config = dict(
    arch='resmlp',
    train_examples=49215,
    image_size=24,
    activation='gelu',
    parallel_block=False,
    shared_expert=False,
    layers=12,
    loss='cross_entropy',
    nesterov=True,
    orthogonalizer='newton_schulz_5',
    steps=26100,
    weight_decay=0.06,
)
Rows from block 2 of a small image classifier, named by matrix and row number. Rows with one number within an expert belong to one neuron, the router's apart. Each number is 500 + 40 x the weight over its row's rms, rounded and kept within 0 to 999. All counts start at 0. Numbers have three digits each.
Before each expert's rows are labels from the 100 images, of 14976, where the router gives the expert most weight on average: "top examples" is what is common among them. Only what is clearly more common there than usual is listed. The data: retinal OCT scans (Kermany 2017). In brackets: how many of the 100.
# router: slot weights (model.blocks.2.mlp.router.weight, 16x384, trained with AdamW), inputs 0-127
# up: expert up (model.blocks.2.mlp.up, 8x192x384), inputs 0-127
# down: expert down (model.blocks.2.mlp.down, 8x384x192, transposed), outputs 0-127

# expert 2
top examples: finding: normal (94)
router.4:497511554513504565473528563489539484454527473467523556567491484515493536508473512492511472550547506535491511468568434539534469543521480431528443502513454521500555476496559528471553559513458544493568502495481498510432534483516516488513524441453559444477459509530565523541516464561517526474523505511482422456488489454535459485451518543489513520511467455483502514533539488470564455505519
router.5:535510518560502508535561543501537478509453503524508480528454473436486518476446522469496469511568511506486493543512463511556441569571482520543451454462428444540454503549537554485531494536560566529595535476511468478449595523545503525513501415479562453492520494515505490453531427466452532432504524520600489400545502460524503516465506517450481545537473518470482553550558552497470471569530
up.0:491514465485503484513525562477489475453471481478530423498595508466490556483507493515540507412481512590549505530520443472525488508527499587585504493438527458494447476525529506440528527561486486471459510532458546432490486488424489540496451463481489462522453496548501548516495461500505484466456550465443516505516532465476519431541499445526504537545516480527494490517499496443408467512477
down.0:502519510429506555529472527519523466481539550444544544518418447509477446547543501535500498468485477507497416421487537527477544476509522495506505510366451519478435566498497556543420519532448504510516439465557488544516499471454490414568461478536499501505458531486489475479487539465504522462518514449452412519498506524479515456512497460484444466525482460502470476533469451432516507502508
up.1:435541468510488445447494479481489443460534454540610468522598519515474457512517506517457529498450455534519538569457499545523443506498607481462530515438577554497479528502487528521443467485510550503569501502548506487524517433522509497558467495517435459519497448429494420493536465451483462523492523389528553500534467427479485475461447460447532491483458469501526470509504472491479477538490
down.1:488501539516517526502485430529520429549446514513609504541356544548450440551443510516447434498498535531513439446501592506516540462451495512518531487503544488477475552525472457538508480452500491431500546477477516512541542522441524534492474492521550585535489482462548526434582445643528503459492451490537530463462501482460527510463477534519546515521428460492537484471471541473552490482549
up.2:481479497500516532489487394493458491557526583496511484471443547540467498506531548470493563521512532493556501519554587475510472505513484476475441518425472530456383543517525494459599504356502538549556503483536484468528446508504516430492536509500526550518523521444511494427444495551444475544514484561456515470504432499496485532505525573488543535480527547519548508519493491548568484482516
down.2:470518439470520509482502480525423472586470493481478539501486439509577476543492466528455501426503489449501495442491553507429531559443525443520467537583429522481607415530497537492518561454477479556533429500480481543511498491526483450558488563468522536446520520551436448508527521488477484493567487481497458470514518470474411550445480488532562532523451500506516476488501532509492509498472
up.3:543496453496555433539490584447411509526487489485593561424613614494465547497466485519530545484489510493499512432533542493458562437457434472565526449417483461472502516499537519509463538502510435504427504478528545503509504420463536472453524569547518507506543537458533473412484570497471492534553472536482489474509496509484402538609495462501508449506557435493554447512517459509545483513443
down.3:475550497449583454556527452443461476587449447508549532449505507462586483547511485508475480495517532494523478489515517479476522534456511507469558484541489515514478501511505458507490444397627559416420503439526499524505542514513456519451521464500529543519489500487447499559465524485532505520468536539377523512552473519496587437507520527505509540476548346488475575401521516518472499541532
up.4:514506492561497519495446542496526428476476416508538518551530477505471525469542524525442586605469500385544529621489581469544478492522470500575474447525506532533490418492468480455473561512495462508494475563501381424518497458531488469459453487484461438473520485476444527558511520567421591497505495507375515497483515613484449539467482533506499414492489523516478549497455560613528485421515
down.4:443493540512491441490476545424465477513481463489613561502490504472386482493442463548368530491473492549527523553504549547400454505475475519440535455538460524491457465529547455476478445487497531488486473514434455514495563603469470506441556546493490568485501555492522452517558507482470486482538538475511529539568493451535423448517488430528511448471476503488547535467508475549513496416496
up.5:507503475509488463468509626520517473555542556500512494529491496513561544513519496563467466572518521497552526667504541503508508508520485544547495442510408527505592541448525476487522509461522448501513473533620379509510600533467501450428581506501476513457497549518427440539467487543433501511511534460503489531471512525450513529539503557515505482486495655501492542499496548553507477554507
down.5:524471515519509528509439532572519496618531498502593493400560512527477494464505467485476473473502588399455590568574516452566548524471454545478486501424457536512507437547538461448486470488412567534483471552502519528457531493473437526509486445471496446449522546509513564531415492481542524483478521521525523503518497567510506513446411520477518532477507453511512486461523497520422553477552
up.6:492438533513545517477526433444496488579519514490450591495475528528542501559482498507491462499462476495492481500507519482444426494500502462527543483491430536458446522531547515486400489441513531541517467513515569528490507428548508457546497500505516455467508501470535486521500459544470554526507506480560511488464594505531423550460455504545509457553541506536509453487485544498516458538457
down.6:508543543490440491523533519528441533457534482465425527490463467492551527492534547485525401466493492463507526508475443507547468512511512579438481495501484531487555480474438470481532512482483463525515525552484459559533446466477516450496544509437510495495531575471461521490500535473445496501457488415493483461506515519434535558484496546489502474468500484508469474463476482510450529524549
up.7:508521524489504556510465497540595464530490518492461500465549502482502495479520515537491426504489477367478444567506548479550515486523553337484494502505526508509523529515563475515550480546507415514546515560560468544527563467536476489524467467482488483523526522549510516449471512544573355533489553507456441504500496506490508527416488550484497479527542577510515500486498515433543484511519
down.7:476477465480493476558516560521600449472561532461476510495527518529448458528546537536483476515535521483554507475466538481432463513447423512431545511555559509518488443512459552512522562543482502515544472511500554568505505559440535475474554520500533475472505462500544530505492481476604424523600583512516501444517559600519501449502536472451502530513506507437484539519487525440505451473514
up.8:507608466491491505500568494467553430472499585490567488490458542522509491511413453488459539462520450548472466441458575519423488482535507447500483521443609528464609517544563493483458499509513557514499505446492521577494534546484499443444489534483487451525508539459471475497533551481488445533511568492497480496545453501498494485487431498489565519484515484484478609447475442478512497531516
down.8:487521495494541598493556504515509463493526532499583493491560537522490500436558478488534572535494388542508453502461484517526547504471492584516544541521499518511498529465514537453505549487571444468513537471622437523509433407438529498541517503527565460467510521472567507519552489448488501475532463538557468576464497469490469498581551517484580523515537513505486512503530472533433511475525
up.9:501591475511522525507472442479401576536494514532554505576502529513467479567508494429547472405459523544475542488474512496405543443498525492498525493494583486501446495468493543503465481443497516514531539509526572472468491414522546549553519526535481519525514518560547533609535520470492512533439436465499522515479490511514513488467509518511492444462544600536511488495509498340539496505516
down.9:515499450511500571508510512510478436409461523486526562432496491497469541550489533534611583545494495522446503520473397521554463535566445492550445476545519502490594467507517528496504469487512491499539512564463480539471515489469542509419515485450467517505490489501529435536458415517543439545466477504535480513476474500497503532431529398496550544470496541461496506512510501565607514505457
up.10:528498502492499447571502560494458478501466457530465435582515583434591528504481516483437410402477449606478514486479432437507511453503505436502524490472496490447492420488474516553505539523501533484525507458451535432488475441561500517523527515464492493481555463510554456604525540508485582516516529502519534497431499560488424491580517530481467438494560503498501444493495494568559496526488
down.10:544509411477472503452528517547529549536373562499497527403481459526546484444466463490438486516482498479552544547485449481493534486482491540444476460572489519546494494504432468467500478507517517539547491458459470572509516395545497515504486523482505592503529466487503418552500508495497431483475509486557522508428457529471481557497495525514534517450508598589506508563459502502601532391499
up.11:548497480450436473553484499506459450536416525552470473558541530491511446510477553465555463505533609539564530612507574517523465497492518504527499438539531506446462510538472541441492516400535421519470479507609473510550433465484474488539497490517487548528452458443503461532478477450544538488510534567482464525543476532448522508482496556452441457505543594452523466474524522481496528523467
down.11:594449560522540582533488546592489461520521542540615592484476571491510511565404389545467518548506436533503501508471500521495578503456479509501557430483537463548489501495543498527431460498517468556452484549503459464415520503473491484512451513483474528483481467474483627527529455490493443488496542483602460500454539522496572479568484492504543465551493558566500534473542514418435515507468
up.12:498526476551507464524544516483529373562532554489438453547519484469512472483495463476576536456466495492574567549503496423510543465521525449472461520508520438494507485527565494523507446470426498484466495469482535504616480492490475505544577475460518547469506463494532441548535485507539573470511470442515487499482505505473457551521488435499541500540541441514476574460521493494503480505521
down.12:490464579505533444473435527515518478462487471508544464548479468449451447554482501527474530513421442415510503528500524485519480495497480529526533463488502486526474534582444565505405518421503496526488503530426518510476494525459506519498519487498490589527489448506517451640527472506482458502537500473493565475546462426471464516565516410535448520544463459540504518439470475484437441555507
up.13:503443449470447462507495488466503498475468468489488464478546579469534507551481477452512444451510533472510515550515499454519530481616487492476505522368504495479496560482547502488588487564519561523494533571523511453467494467516513465589527508479474534472559473525495517493442447430469582541516518496521622480477500493492567557480527576465481520485454474513504496544465449465477508511553
down.13:583469460496463513482502494535533490501515534473444513461453521516477574470467481472518522550528593488480520454548497484481485524552544535443467528413420495440463525437419461474528484505438589592487496532515525502473467513450489523376537544489498456498531550461521601542421535458494479496517462458508500527620457548485514511521462506556518511494467494470524581532488481534446487488479
up.14:524492513480502568609484521551483536520476560459540528529460529515573474512513451495560567476489443467490463565567549475545506500490491481556503525516517468536458428520597494481506518498449504519503460495599509535528518441550488420431524548544494454436485531502501484547526498486486376560486424537523466514492520490452492504516563454525518552468561546548469475489530438545569466530549
down.14:563509555517521576428542471499521352445469512423516573437498428499560517484542510533450555573523447478476491447506415484505474451454491504523537527553493467537494539456487500458475464460538439479518449517450499574477543484541516559499509466512469427455512495529522442467521483515491437456490564554419447530493548417509530526471497492489516504481495559448483544516538443495501529501515
up.15:497444525502476421521510441445530529481533469523561465522518549471612448479520576509510531493454514422393547567476542500561442495474512531460542506602572503532571524441464498606510481486492478483493527493388498518514513606536499503513469553540470533538533487443511550522487494502517553470511531451524508488471538513511512551478506502505497481475469538483531462507498518552510500463509
down.15:479454541553543485575516474443526504530473490510493524505466477480459507537535491461480500486479505485487479452478478480572449468492444417420434510436424486501541536484483475502486529471511486474488491534523490522490398533453444560536547539523503486467497528476589496532498478480570488536508384510536491468540515553526558492526470563515460467559414452493415513464446423425543471494477

# expert 3
top examples: finding: diabetic macular edema (37)
router.6:483517490488447563455456512499490533433470460445511488537499488494486484513507464502419547469483451531425489462486457401500501464456492519501451507405400504459509464490514447494475532445508454519500500521492527475484472535546494559493447438471436557512500525463466514496437465431532500441419464504474536506426442497446556466418481487481531498502442488590471459495480486476532527456515
router.7:538469498499527475543454455491457481530522601531473461530529546541482511460511541478515473540484503457468504556453507506483539467507472578506561516475516480525436547479464523577468498451571558519482529589529454498466423490509493527533511543492469566556571515548548452452495477457518429458472517507584563525488485570477543560526485510525488505481533599529536530523545439538432552479487
up.0:518488473515454462522508448456489420464466533505515501492454531419377494537512556483453429521515561496542483416507468487519480515512536446452533514539606479497474468513406500454465501490515488491493498447414563393520458505519507489471512490447511473424512483533540498590526483524585472513527443500413484488488562497497492387492552449481493476550494491469498474494505493455439483509481
down.0:462428558504465519535542485520531591484490529478490511470473512523514485477504423507543541539519513527503481469542502476503487554436494520532528570533489512462492519537547490501539516455481493533412550481545510470501450473417510485510529497503511510456539528473537533458520561511551503485546549541484485541528587515536529518556453567495523544506554436532479445463506486482528490601520
up.1:507466503442444482536524549541487483487457457475472479549467498500469513463493509519488516476508517514489500534530560489492501531484522550510503537433449479491529504498544533564498503481462502620505509520455441508529463563458536555506449509494550408444484509517425542550495541496511552480443495487336505506460535461536540417477523504471463458546543512488453451454504560560541497515560
down.1:474479447521529465514522580549512537530534514525485522444504472476427424500477420508451469508487487542476523516525441462409483461522509489515536475416449481471495469524463515505439537464494463564484498482502558474490485524504476508527431460489494540524472480481392535591464425471473575476499483431491460494523551486469533503465456480519490512496516441481501494464478467468520518547536
up.2:519481481495529467495509520489511538482471510515535572523523576507540464502484498484569506367525513550467490495501459445548465494444475598548524492551530510474499431556451525544463507501519571510522520447518466536481524495516531496471553469526509480450536494514550541535473484483457512436565470483488534500528542405505514582531496452518463593508492582484495544530531506431415472479531
down.2:499491568485498504454495420525548495521431429471439495498506518541469405426499539515489522591497500524497534507561661489540480536474489506573536498566561511563446496556533545480518453522490503517377519525606478540504486509571453519505470399532457495537478496495444543418509518518512494468531528516504491488500505475462471478553481575522465543530440500490506508473510503498526464519521
up.3:509500511518561526470515516562460530544452552470459476524544523482527424507492539571471493499478545495485511520493504469448439554517482522495535488495479509544514490508557449527505466492495456499514479443443553522457558531463490511582409480516458512508459457518590487504438508524480478576604470511482468452538529465500526543446536452456492534481531475549519469492503528443493489469542
down.3:500523500507503527503505514515608314540540498486530468526535501471461530512497420496521526481468485460451474522545449544515494487479478487486474523443515497411464504579434475517457521513498467516514499516453482458478510475516478515544553543437558551437487508552481514542497556426458493530654472483472443583516486468530506514470493471522487481485532510488523506524582512499474491500474
up.4:491528513518517501478524486527463551509532454474572497505444552520523454501471490551470553486483472405476513598504500523460506540496468402480522506554484514486512466517450426601519476465486530522502479534514497499465486582463504508474499500547490554502495517506459501547481534487555482473435446504564523513509470526496548506484489488445523492470544545516521534480503486415478497520547
down.4:487512556496526492461507466504449570498411507459500564506589542561551497486508533479421471523499452490486490497528530527472452499516497559546482487587558502546538482508490603517523499544497466492427440533491521605506500480504559514546507495464562529499472511536539531547579567479488495533570513482440519573517491499537504530529473532521547529540474534493494463499501531586499539579471
up.5:473466505475485491537458631523517485501510393513595463547492583512455550530486600481518476466480481481479543554466561450491518488503505466545469474419516617487447513482503429409473462520514452532552471477505447398518560543504516505494478500465492487505475499464503541508480457430486525477485509520398489503469427565508491539440500481476492460514472485561467478447457498568497487476501
down.5:490517471419467552574513402482526597441517512525445544467516557522495500510531456512466584511566471559464438575467574493396549492420483470514471477490482510461591540488485541468509560573497517501445542573584587436533536430538510492481458485575516482497496537470509496481462513577550453526427469544486540497476484511489524475485552541500493535531452448517524563506474530460443510501494
up.6:540484463500462523483493450503398587505469446513535533538495544474553460547496536513578541399554496555502543493497495502477520489499498510635513505528510490501493515480593439478541469457485486540536545464481549474490426428503472492488492471465508538551516526498486481566436452510544461423517475517416565485515494423497552468496533448463421483521506497473521492533478499466617513503485
down.6:524490476447421539541457517510429534476507489511436465543437474482584456476514517487513530517503530500545559469554521537465527478524494516514553552496483496535457485502501475508528531562510506491541536545498582490585478486484516477575503519435495589521531507453439442488454543442446571499486443500471542457535462495485473469489558484499555511547548504516556517504471484576556518518471
up.7:494566494475454446485544596509497485449426480465482516522432456494564517545505542473411489489510433528496524564548436537537526533480495545582479519516437504487536550537613499550450478504493466559443498500491523455484470547512517495525512529478511511482484557476474427578516556490490462463470511576531495459532510461549576517575445535485512423513533450513486573515526503535485502547506
down.7:525546564509528499556581486504515467476530518447494521507524520521492458523495454486462543505487477518487471597497523518430438493454548523493498458497439463511597501531470476477471516404478496498467520481586474459549510490506494578428558537468475533503531518543456447492451485455575549548475524539537536508518506452462549552559526511502497484542447543482504514538559522485427462526444
up.8:533524493470481517509546481504532568457478526513387473469459528516549519479590492480527499496426467463531491537546552500513453445441493404494460512572492520502469493509469418437469457546467507513477489540617511479556480437466474545390535516568442485556488466545508522617491506458544510579528481506475559547518494472495454543495438476411486506507532520531519500520503462535549487514533
down.8:490538495500482488438556488506439521560495465485456497486511499555578471485560552522468496461453565524531427479488568527488498465559539507484478506520488495482450493439533540491464501493488542548601539536546525438518530473490513484481515421457474450483446531513469462517486565512481481473494460525448495516478472505467532509548518586475530548500556524547475498481516460532486501532418
up.9:460514477468500517456516551456532517589527511419507514548520485517504433489531443502439515469579526465490458622510491570488478526492514404439454478482408456496521494547599514554579488432443498486461520492418547542482539598494478490582543568478517552467465547499562510554483550526438408478508538506541544517541481530481547472579516520486563484495534520485494453536499529464523544482532
down.9:524476464514575432510459524546462496417366485546469476492529539470489579534474482459608490523482572488515507492528509485566495512421456487552465435549431502545494449486498513525464442428478523560457511480511439493455536593520508453513527534469509490529514514576405528405526444432541527528471566533429475490524496460512512470447476417560458498502473479588470494507459472530574516511486
up.10:481485507466479496509533498517489509573464469504426458553565418508476515513502449422465462432472537474477478450467491566514579542567494480507436481483564517497567466490570519512426530509487604449544469556464430525435540543487479476464464528501493502546519465439528473582506539506461467531538503437573576465492431477500527434582452477476485477449456457471463434549490466457456542496543
down.10:521525463503530602477490467508469466389534465492530553577456472425513507484528463508494484569498594464538507489514452466529439516505479484545482471549545495541554447560436527486474464509479501542534561519471531535508511396599543543555509538455466494515535466484444514530539457502481459459501539427512555454520460625516559497455523434427480461493521513526527454543440518513432484409490
up.11:489531433494453457487474507528584339505474507536512550565511423510557475539469503469460494561554500580529480495455448527453466479519513521496462524502451486484457547501536523511503515562503476513459497474430602448474417555532536529549509519508488525498466450515525557437485479410468550470542482543587608489508466508524502498441556460453514487523523447458487596475500497530494474451444
down.11:574485554517431463471479467445455542510456428511492533427570533410510534428436570493491464494530519456509415506495533504528524547453527496482535438511572441477465531555494547563470387440455512485499493489589478512461522432543440515535434489454520537527457513553435475439537521525469551534494478511495567501504547513521410584463536489527425491512467432576514554462498485558423473594477
up.12:505518494507511582440538500546553420443512579494435470512435503509457451477499531463623479438485502461517525532488568521533468534541567450533524510509490530489511459495463569491552514504468480482546481393534514538484485495522519400509461507509508514437520475491477460522541505485499561436479541476542485480545533533483433525467546479536552439465481502428501547466519466571486517455503
down.12:506485536493469509580478468500477507418463505506475458431463523499569545570489564484541543487477517476550508445539490548429538525463469523511481451515522513476606530447428499511453547487529541511513533426433525493524485532468466550492590466464472513513477455430489449499550449481416490418508515494507470570463531491500492527543518509529485459565446416515444487401454548533432470560492
up.13:505515482471522531445483589458607530449513533508547521507551503444418576471478438486533505493545427567482447468522498476589481433523524528497475468395478479544544521487519506501443494543458512547489484543450518388496456457419512541488469496518497445487517484509509488466531502423458539561518500489496515510552454512486498511495404418482459492506500518474514500490503500504573523459498
down.13:490499549533461513453475493473464604478500436503387526438503479527516470519563507447457505455499479521414461485483555523473448496523474560515470450488496452514548502462442531535507488486492535473436516488541516474364483496493467488486485543528521431493454470470491542564502546491408463534513579522464488515514481407524506588486544533495496492503458445467426521514472498445486506472471
up.14:517413481503517538511472514531576421485519573469545478518452520495399503505489460489491457537503517475481501451487481496468510494498504534624533459550507576468521480441459502508415540524469485501505489475466482587500611413511509512504498553479489528473515542434532564469575519478377468550491492492490542447508513558470422439449513485508539498444477505499489473517495535453554536458522
down.14:520447549466497521499470432426515454505502505505528498409575491512531570523416491532565484512556516469496476512481570513550395498545507441454479471534532465523560522513546578488463457449573464358450535503494502493510496513495497519437542547521511481479452460535580477516487481532497439503551506514429445533491471466506429523522532511514462462469519522508489503426519478468428509465500
up.15:493446487492516544468492461515483546442456458469509529440439451509500536536495535438511493501476537566569470482457508426541541471494517555377483504471460508508447450466455509504496513460554503461511491508534519530421516481469491542497442503463481560549501420468473517540497521479620579482507442471464549503459505509543510498432526481504464449497491522438471404465479490645461515470494
down.15:483526520469506525502566532497593489528489508520449524491560524545485418512479537532539583587406489487483513449442538452534505523554488525438524588549516471517473583495503493515506501532527509425483532509521597502462499543483504483528494457540495518486481542535511447508475495498515538512455528513523504461493449544538526480479547493459522470452494418510459515453477539472546512494458

# expert 5
top examples: finding: normal (90)
router.10:489589507507454464471460538496488514468579468518563498524426452534541553482496520561550572465465530561431533395465524575370457571453430433495493560489458498522536515469538460537455460395468435576473454506427498573510487541488551492486481553504460541460551553470483479525467527433503518519457506429450479487537419498459480514472457498516509489454548466486489457411528476516491579477472
router.11:449517498447523484435512492461499506445512507480539537471464527508584534535493486505452545510478453455489474460512459440466480454441474469437492515485492477408468498515519489542494546481425463527517439382449497505457510446463428493446553463491497521482439475510451433575467527562459449541545541483468488451523531423475443556517474504463476468455510458454489459471518508552544514418494
up.0:503537482559494490558480614519465494528478497495486514440554504500523487484489510532531494514477523566525432567449423548490505471516506545440574510505543534512482539470599443442487547441554526492497494506536513527465488535509510499458500498523506501513456514495460451516495488447549509478509465502482413511529529532490402440599501547477490469439451545493462562510461485513436475518509
down.0:564519457474514428425536506499462478448469520508576549442542504451511542521504516459482514465507498469533474438513555498526542503509482539483452444505498488541525453443578536466519448457551570486497499524468444550554487440513525561506545530547457426530483467492513532557511525519413381513472433509548509499530447481522569476518519421585593493513476527508518459448484470554420502477466
up.1:535448488535513526560504485482540455467439497460525486524554519526474525483511495529496576526527438486459540518503490519501508495523514625508503528397604553539383506467486474509539442492504550536500515520529497471476515500527519490417526440478553528522509487526426452389501525522473450553493418533511527458499464503521443540419510458497503502531508507472504462466517489493509466475529
down.1:462542543564469386541469436571545508490491573533572493469570473507496464496512587512520408372490569538505478508519564443501458432425457519429471486455497542491491481515585515543538474451493532461509514424479490495523487500497507521574443471528510476480495542498573503503482483475576446550505506487533539494491512433498441478464491477519552517478536468510521460489493486568535509556506
up.2:486609561493506456476513510479503627407528470459449438441464539449477546488485514509421483443486458544448485468524500446425468516462506487411423479477554510459489514509437453500477474516545473518576511530406520408475471484526513455498475490532479457492474539488450557514460496504450533458474509473470404491500453532486482471522474449500463555465489514532474426466514475497531500495512
down.2:439493534507547493485447546480520507506420580473467533470484425540527467569530470518543453496474435464469527443519547449457473491532471503487562402455512464479443501521479512518525576535524500497481459438586523405448511527483480520486544498521532443520490485515538518500493514467529420496478505477530549498524461437507493467511507479469458491502518500473447451492504491450556497506513
up.3:544566487508428464465496495489471496470430524547518557435531516474438473514486520453467487535478586446504506484461496493558484529515517453537540458472476541517514421492403479535416497511510458462485504546429543422490539472546501505499528542536535476529542532541583527500510490559501462420529510523561502499521511497510517565478552541520482530539499517507568406487509489481449512492502
down.3:499454471495468623420491472491614532503553494524536492446516491495482484460477453473396501513483475549465521420511511501594531551420441517523487449480479444527487460475544573505490513464406488534502459593472534463466528485551520442491572512492501498514485484523520527471432477469445418474519488501583508505537508450460535559488456528572503560463522414537504528531527488495510509445477
up.4:495593508495472525514503534478550490561436490483521485485422516487464481512487493481459506534503385544488445512532403568501528530530471482536525474541469528491474574513543520488501484493518542416544480423574495440506409539496498470456540493514457560481535520456554491446515405497517554476489469502478489479531491501487470464476531498491492552542517484563462596561497439507527513506522
down.4:565508468523536346498529442488497533479342488510475472470537440461471524522497511422552560435508567537497502451494466511547481497483517480520527534505437464543411504526484455526524525467531590491537480533484509442492482534470535539491537527563512470489545430486513498554489443484531561535473449498451500571484480478456492493433510473486435497411530410546510518535474480491539520517492
up.5:498475523477548585486504473528531516428496507479446494602530443509562457512530501461556554489542507508519476504505531488413466483501494391485540513465532461491590460575485550514531567543503494562515483454562572525464551435512484576499480476519516487476522445491536484418549471499471447519485530466550519490503525455494420462465495475494460508536522449524492503460508511354554483503486
down.5:476494440492555455510538464478453484483571540514477539523459470502495489503549488495442510504577482531492536513492469479421516514469498432471486517459414519586545477472517521570475506458486497489526513553533502499541473505446487480507490493455521565478506509510494454464508508469455539489499460513455471516528510493485484513524542556525465531503501574452450505446485479429441500524554
up.6:536497460479522497500523546525469459527494537508447467495546415481406534468508477461404477493507525502512493460470454512513566497522502454470522522390449544490527527485525509459478540517536521524500512487489605450505462431512556447463525495506513492541537498464521509406552485540489330517506517490429515495509497599501485542488437496487448417482544491525534551561481479422477478483472
down.6:518465461486526455492486524535516507470448435481417449456526468529523478441502520462411497538521517474522525538484619520607509510499473508512564516436533525513570475511511521462558475542471527451461478512539463581481547504522490576391533503446471535528514514447558466475502543463503509499496568581594580501452470457502525536522451532542527468528452439516464474456499488534526508511537
up.7:511443472533423494478478501489504441482527559478470530509524454504491485471510519493477526451522458505485536358494525465489520490513499505511477464548449480508477500436460474530505506500498480572623509440471474519510456513518530479505441493505529514487479555535553459468443530538431622500499552545648487498467524453520461567523487523494404487463509502536482452497507430509544472528521
down.7:525478483502526551525471482463496364466486527484524588594505462487488536540527471560466548508494513433508508511503540513433512506522484503555502483535557469473511367533517531489488487474489458492508452515479547508486559507487507618527539444491570527514502441460535465471503500524524516503489515446584514493486510478555580516507488459490495525519478486495525520541492506523502482466450
up.8:536445476504470515459493460549607554555478506471499490416551510514512462546510539535454441524516553472578463437525491516518522506519535444495511512514449500495539527506555499497493540525494488482511469465453540492466502534501486528461429487488557459518484512473492513561510515471560479474552502483469512537499572570484468494477441548534430482529530555502474468474497526573596484539461
down.8:529550519518524511500472518499470451399484451511484471422448552519490497468546464454541536481514531507495560516530507557511463521484532472540418541508527537473490494504541496469543502593514505562447552487556486457506406494458511411493519529518514506500503448459470516567544545543496483504487510512518518524525500513520399440494549499541514484576516567476475440495531486547446510548424
up.9:480437534496503442512497480452563426513540513472491530647515491488450463444518443440550456462486462440478405552525485515515449525474521534533483503559534471470507479486570510473543502440513554519594514491548469464498439486534498465479483547538529493475478530472528561550517511499450626453495487497453496482487540467528516548468482503472549437513458543430517497543517486431486503546513
down.9:456568478492467402520538455551500511469498521513537494473555502498461496538495494532451512529515539565443542518489490452525483508504445498503526536458482530453630494507484465492495497474563390490518525536486551601537487499449511423471465554445496485545482481528455538461482506438481604528515525550536455502557487543454535528496538491452476511549545486487484395450519525497504549428513
up.10:594497447499540497516459592506495536528452668499460548442436542518532494481509560455511458508480471457533531464513470510413522461510523518528559510403472529496467489513462517401501506547520396499472496515578526487479479508512492574387507496497481534532496486519509455455509518544437393498511537473385491496486518466521473467515504501486462492502484447487530492598478535493486485513471
down.10:483475461496489505473517494545550500506596462497488511523501509446481559522459514483433494513516479540559472471460543533536505460537519440499508451562566457481602515466518498557471471470576512488589595500500493524518471442552495536473550513498489448493498456449454530510425530506516506546500514507381562497484475404456530435493507486500468411504525517515494538519491485471500466494440
up.11:495540499491469448510509492524487507573472571477510554445568522518514544523496587532499523532535447495530508458487432504547459474574477509509567483528436515518447549526497556456535523532507471482485478501453515519541475463542514505529552537495505534499520457461441479591552472460489456488528537561618504529554424469472468522529539410452469493538519506499495563484515487525484527483505
down.11:556507452527472546524499412510596528460574470536503490479470499493448513454543538423426500487473553528487496416481429484503526522436513504451455465485513568444496458522517486527521569499429564495546521505598450509538580514506488480458474550502543519507508459482522515458548520517531464519432448462569498495533495541538486539425551558503448535504527521530469451601515559527522536495522
up.12:509467521539567529472491475528482510518526466465514514413599503512540527519487486470547546531521473549470503495517551524472475477516514527597485482529488553511486478497441511482519536494508426446473496533494525547524563481527508531521503485557484487525451502532483512546541497422550484469504492481433537520489503519537544413513524495508511492559524466556503522449527490471536469475511
down.12:468502573501491619526471477521467492413474504516543485576478499488436492534528481488406442485543538475538554394469416498527471548468494456512536428468448560429478397465464484494518497559569538471506480475402456413472472427427505543535470491498485461540489439492479526443514506479540556477407508516438490537576501411540516479553510488531459491538526519506498538513452476521474501515516
up.13:484492515491545456600499530426455417432509538510595524561484540461532491465450452501467486507492536499456499503477455522463545530483476518488495468490518467533494491527469533481513471516495445414528483474555512496508446432431491455528483538523474502570511521545548536534490461474495482547496514488582445496458500491522525552522449502556488546434531587432503529511528451401436532484483
down.13:598576465500542636483503498479558502433498513476524489493506514566516517504451473500449486490494505367552480489478551543487537494519506494509522469458445401506467430463493518483505507463495479503476432554572459540526517525490524579452433551484485532480550485483438494528495503487542408497450470531448477548492505461488525558478480491456490550506511494490554577524493415548513473530479
up.14:500449505507505496551492547517441481476505454525504515474483500514519526537494483467563498574498502499463469475538458497409477555450449518556477474546520572518478490537546455554485441579423510524579567581590552455491496566462505622530392488499548503506505492470514490421492532582522493441484443573478473503495472530495623496600468478540500489515556579507495455465529507481550533552444
down.14:536530468430483471488490487483477483564504530447575543453407520478460479475452474513581479466484508510499490480496399524514474525474571599590561501481526454473466492518537535552526456488545447560544555504515493535421465447472504489479524522476496469526526464548454468507431473393502471445470550463486467510476485544492539585473489541410526435478503551508442502470446466520424477445468
up.15:515546506479498487471523456510349567474498444520451491568491444447551511527491518481511455414499513474501439530475567516530470488520511577426591521507539512525483505498446518471489503536473478454449548498341527488533534512446460550568460492546472481531498494495523488583457519520541530483523438496459504556509497418508468560549462511495434527514491509492530548547523510480427465557508
down.15:515530481421555510484547565508383575405619524580546485453468491492585596513438477517480488493513501520498499447496443494485474505523460462454455504446528507458544441463458511507443498547572491501520526528556519532485488486499505443543485467542500490471431445464532474548475492494497540491517436505474487437427508414486514518516518481479548484527476522447547499454476459522494529526530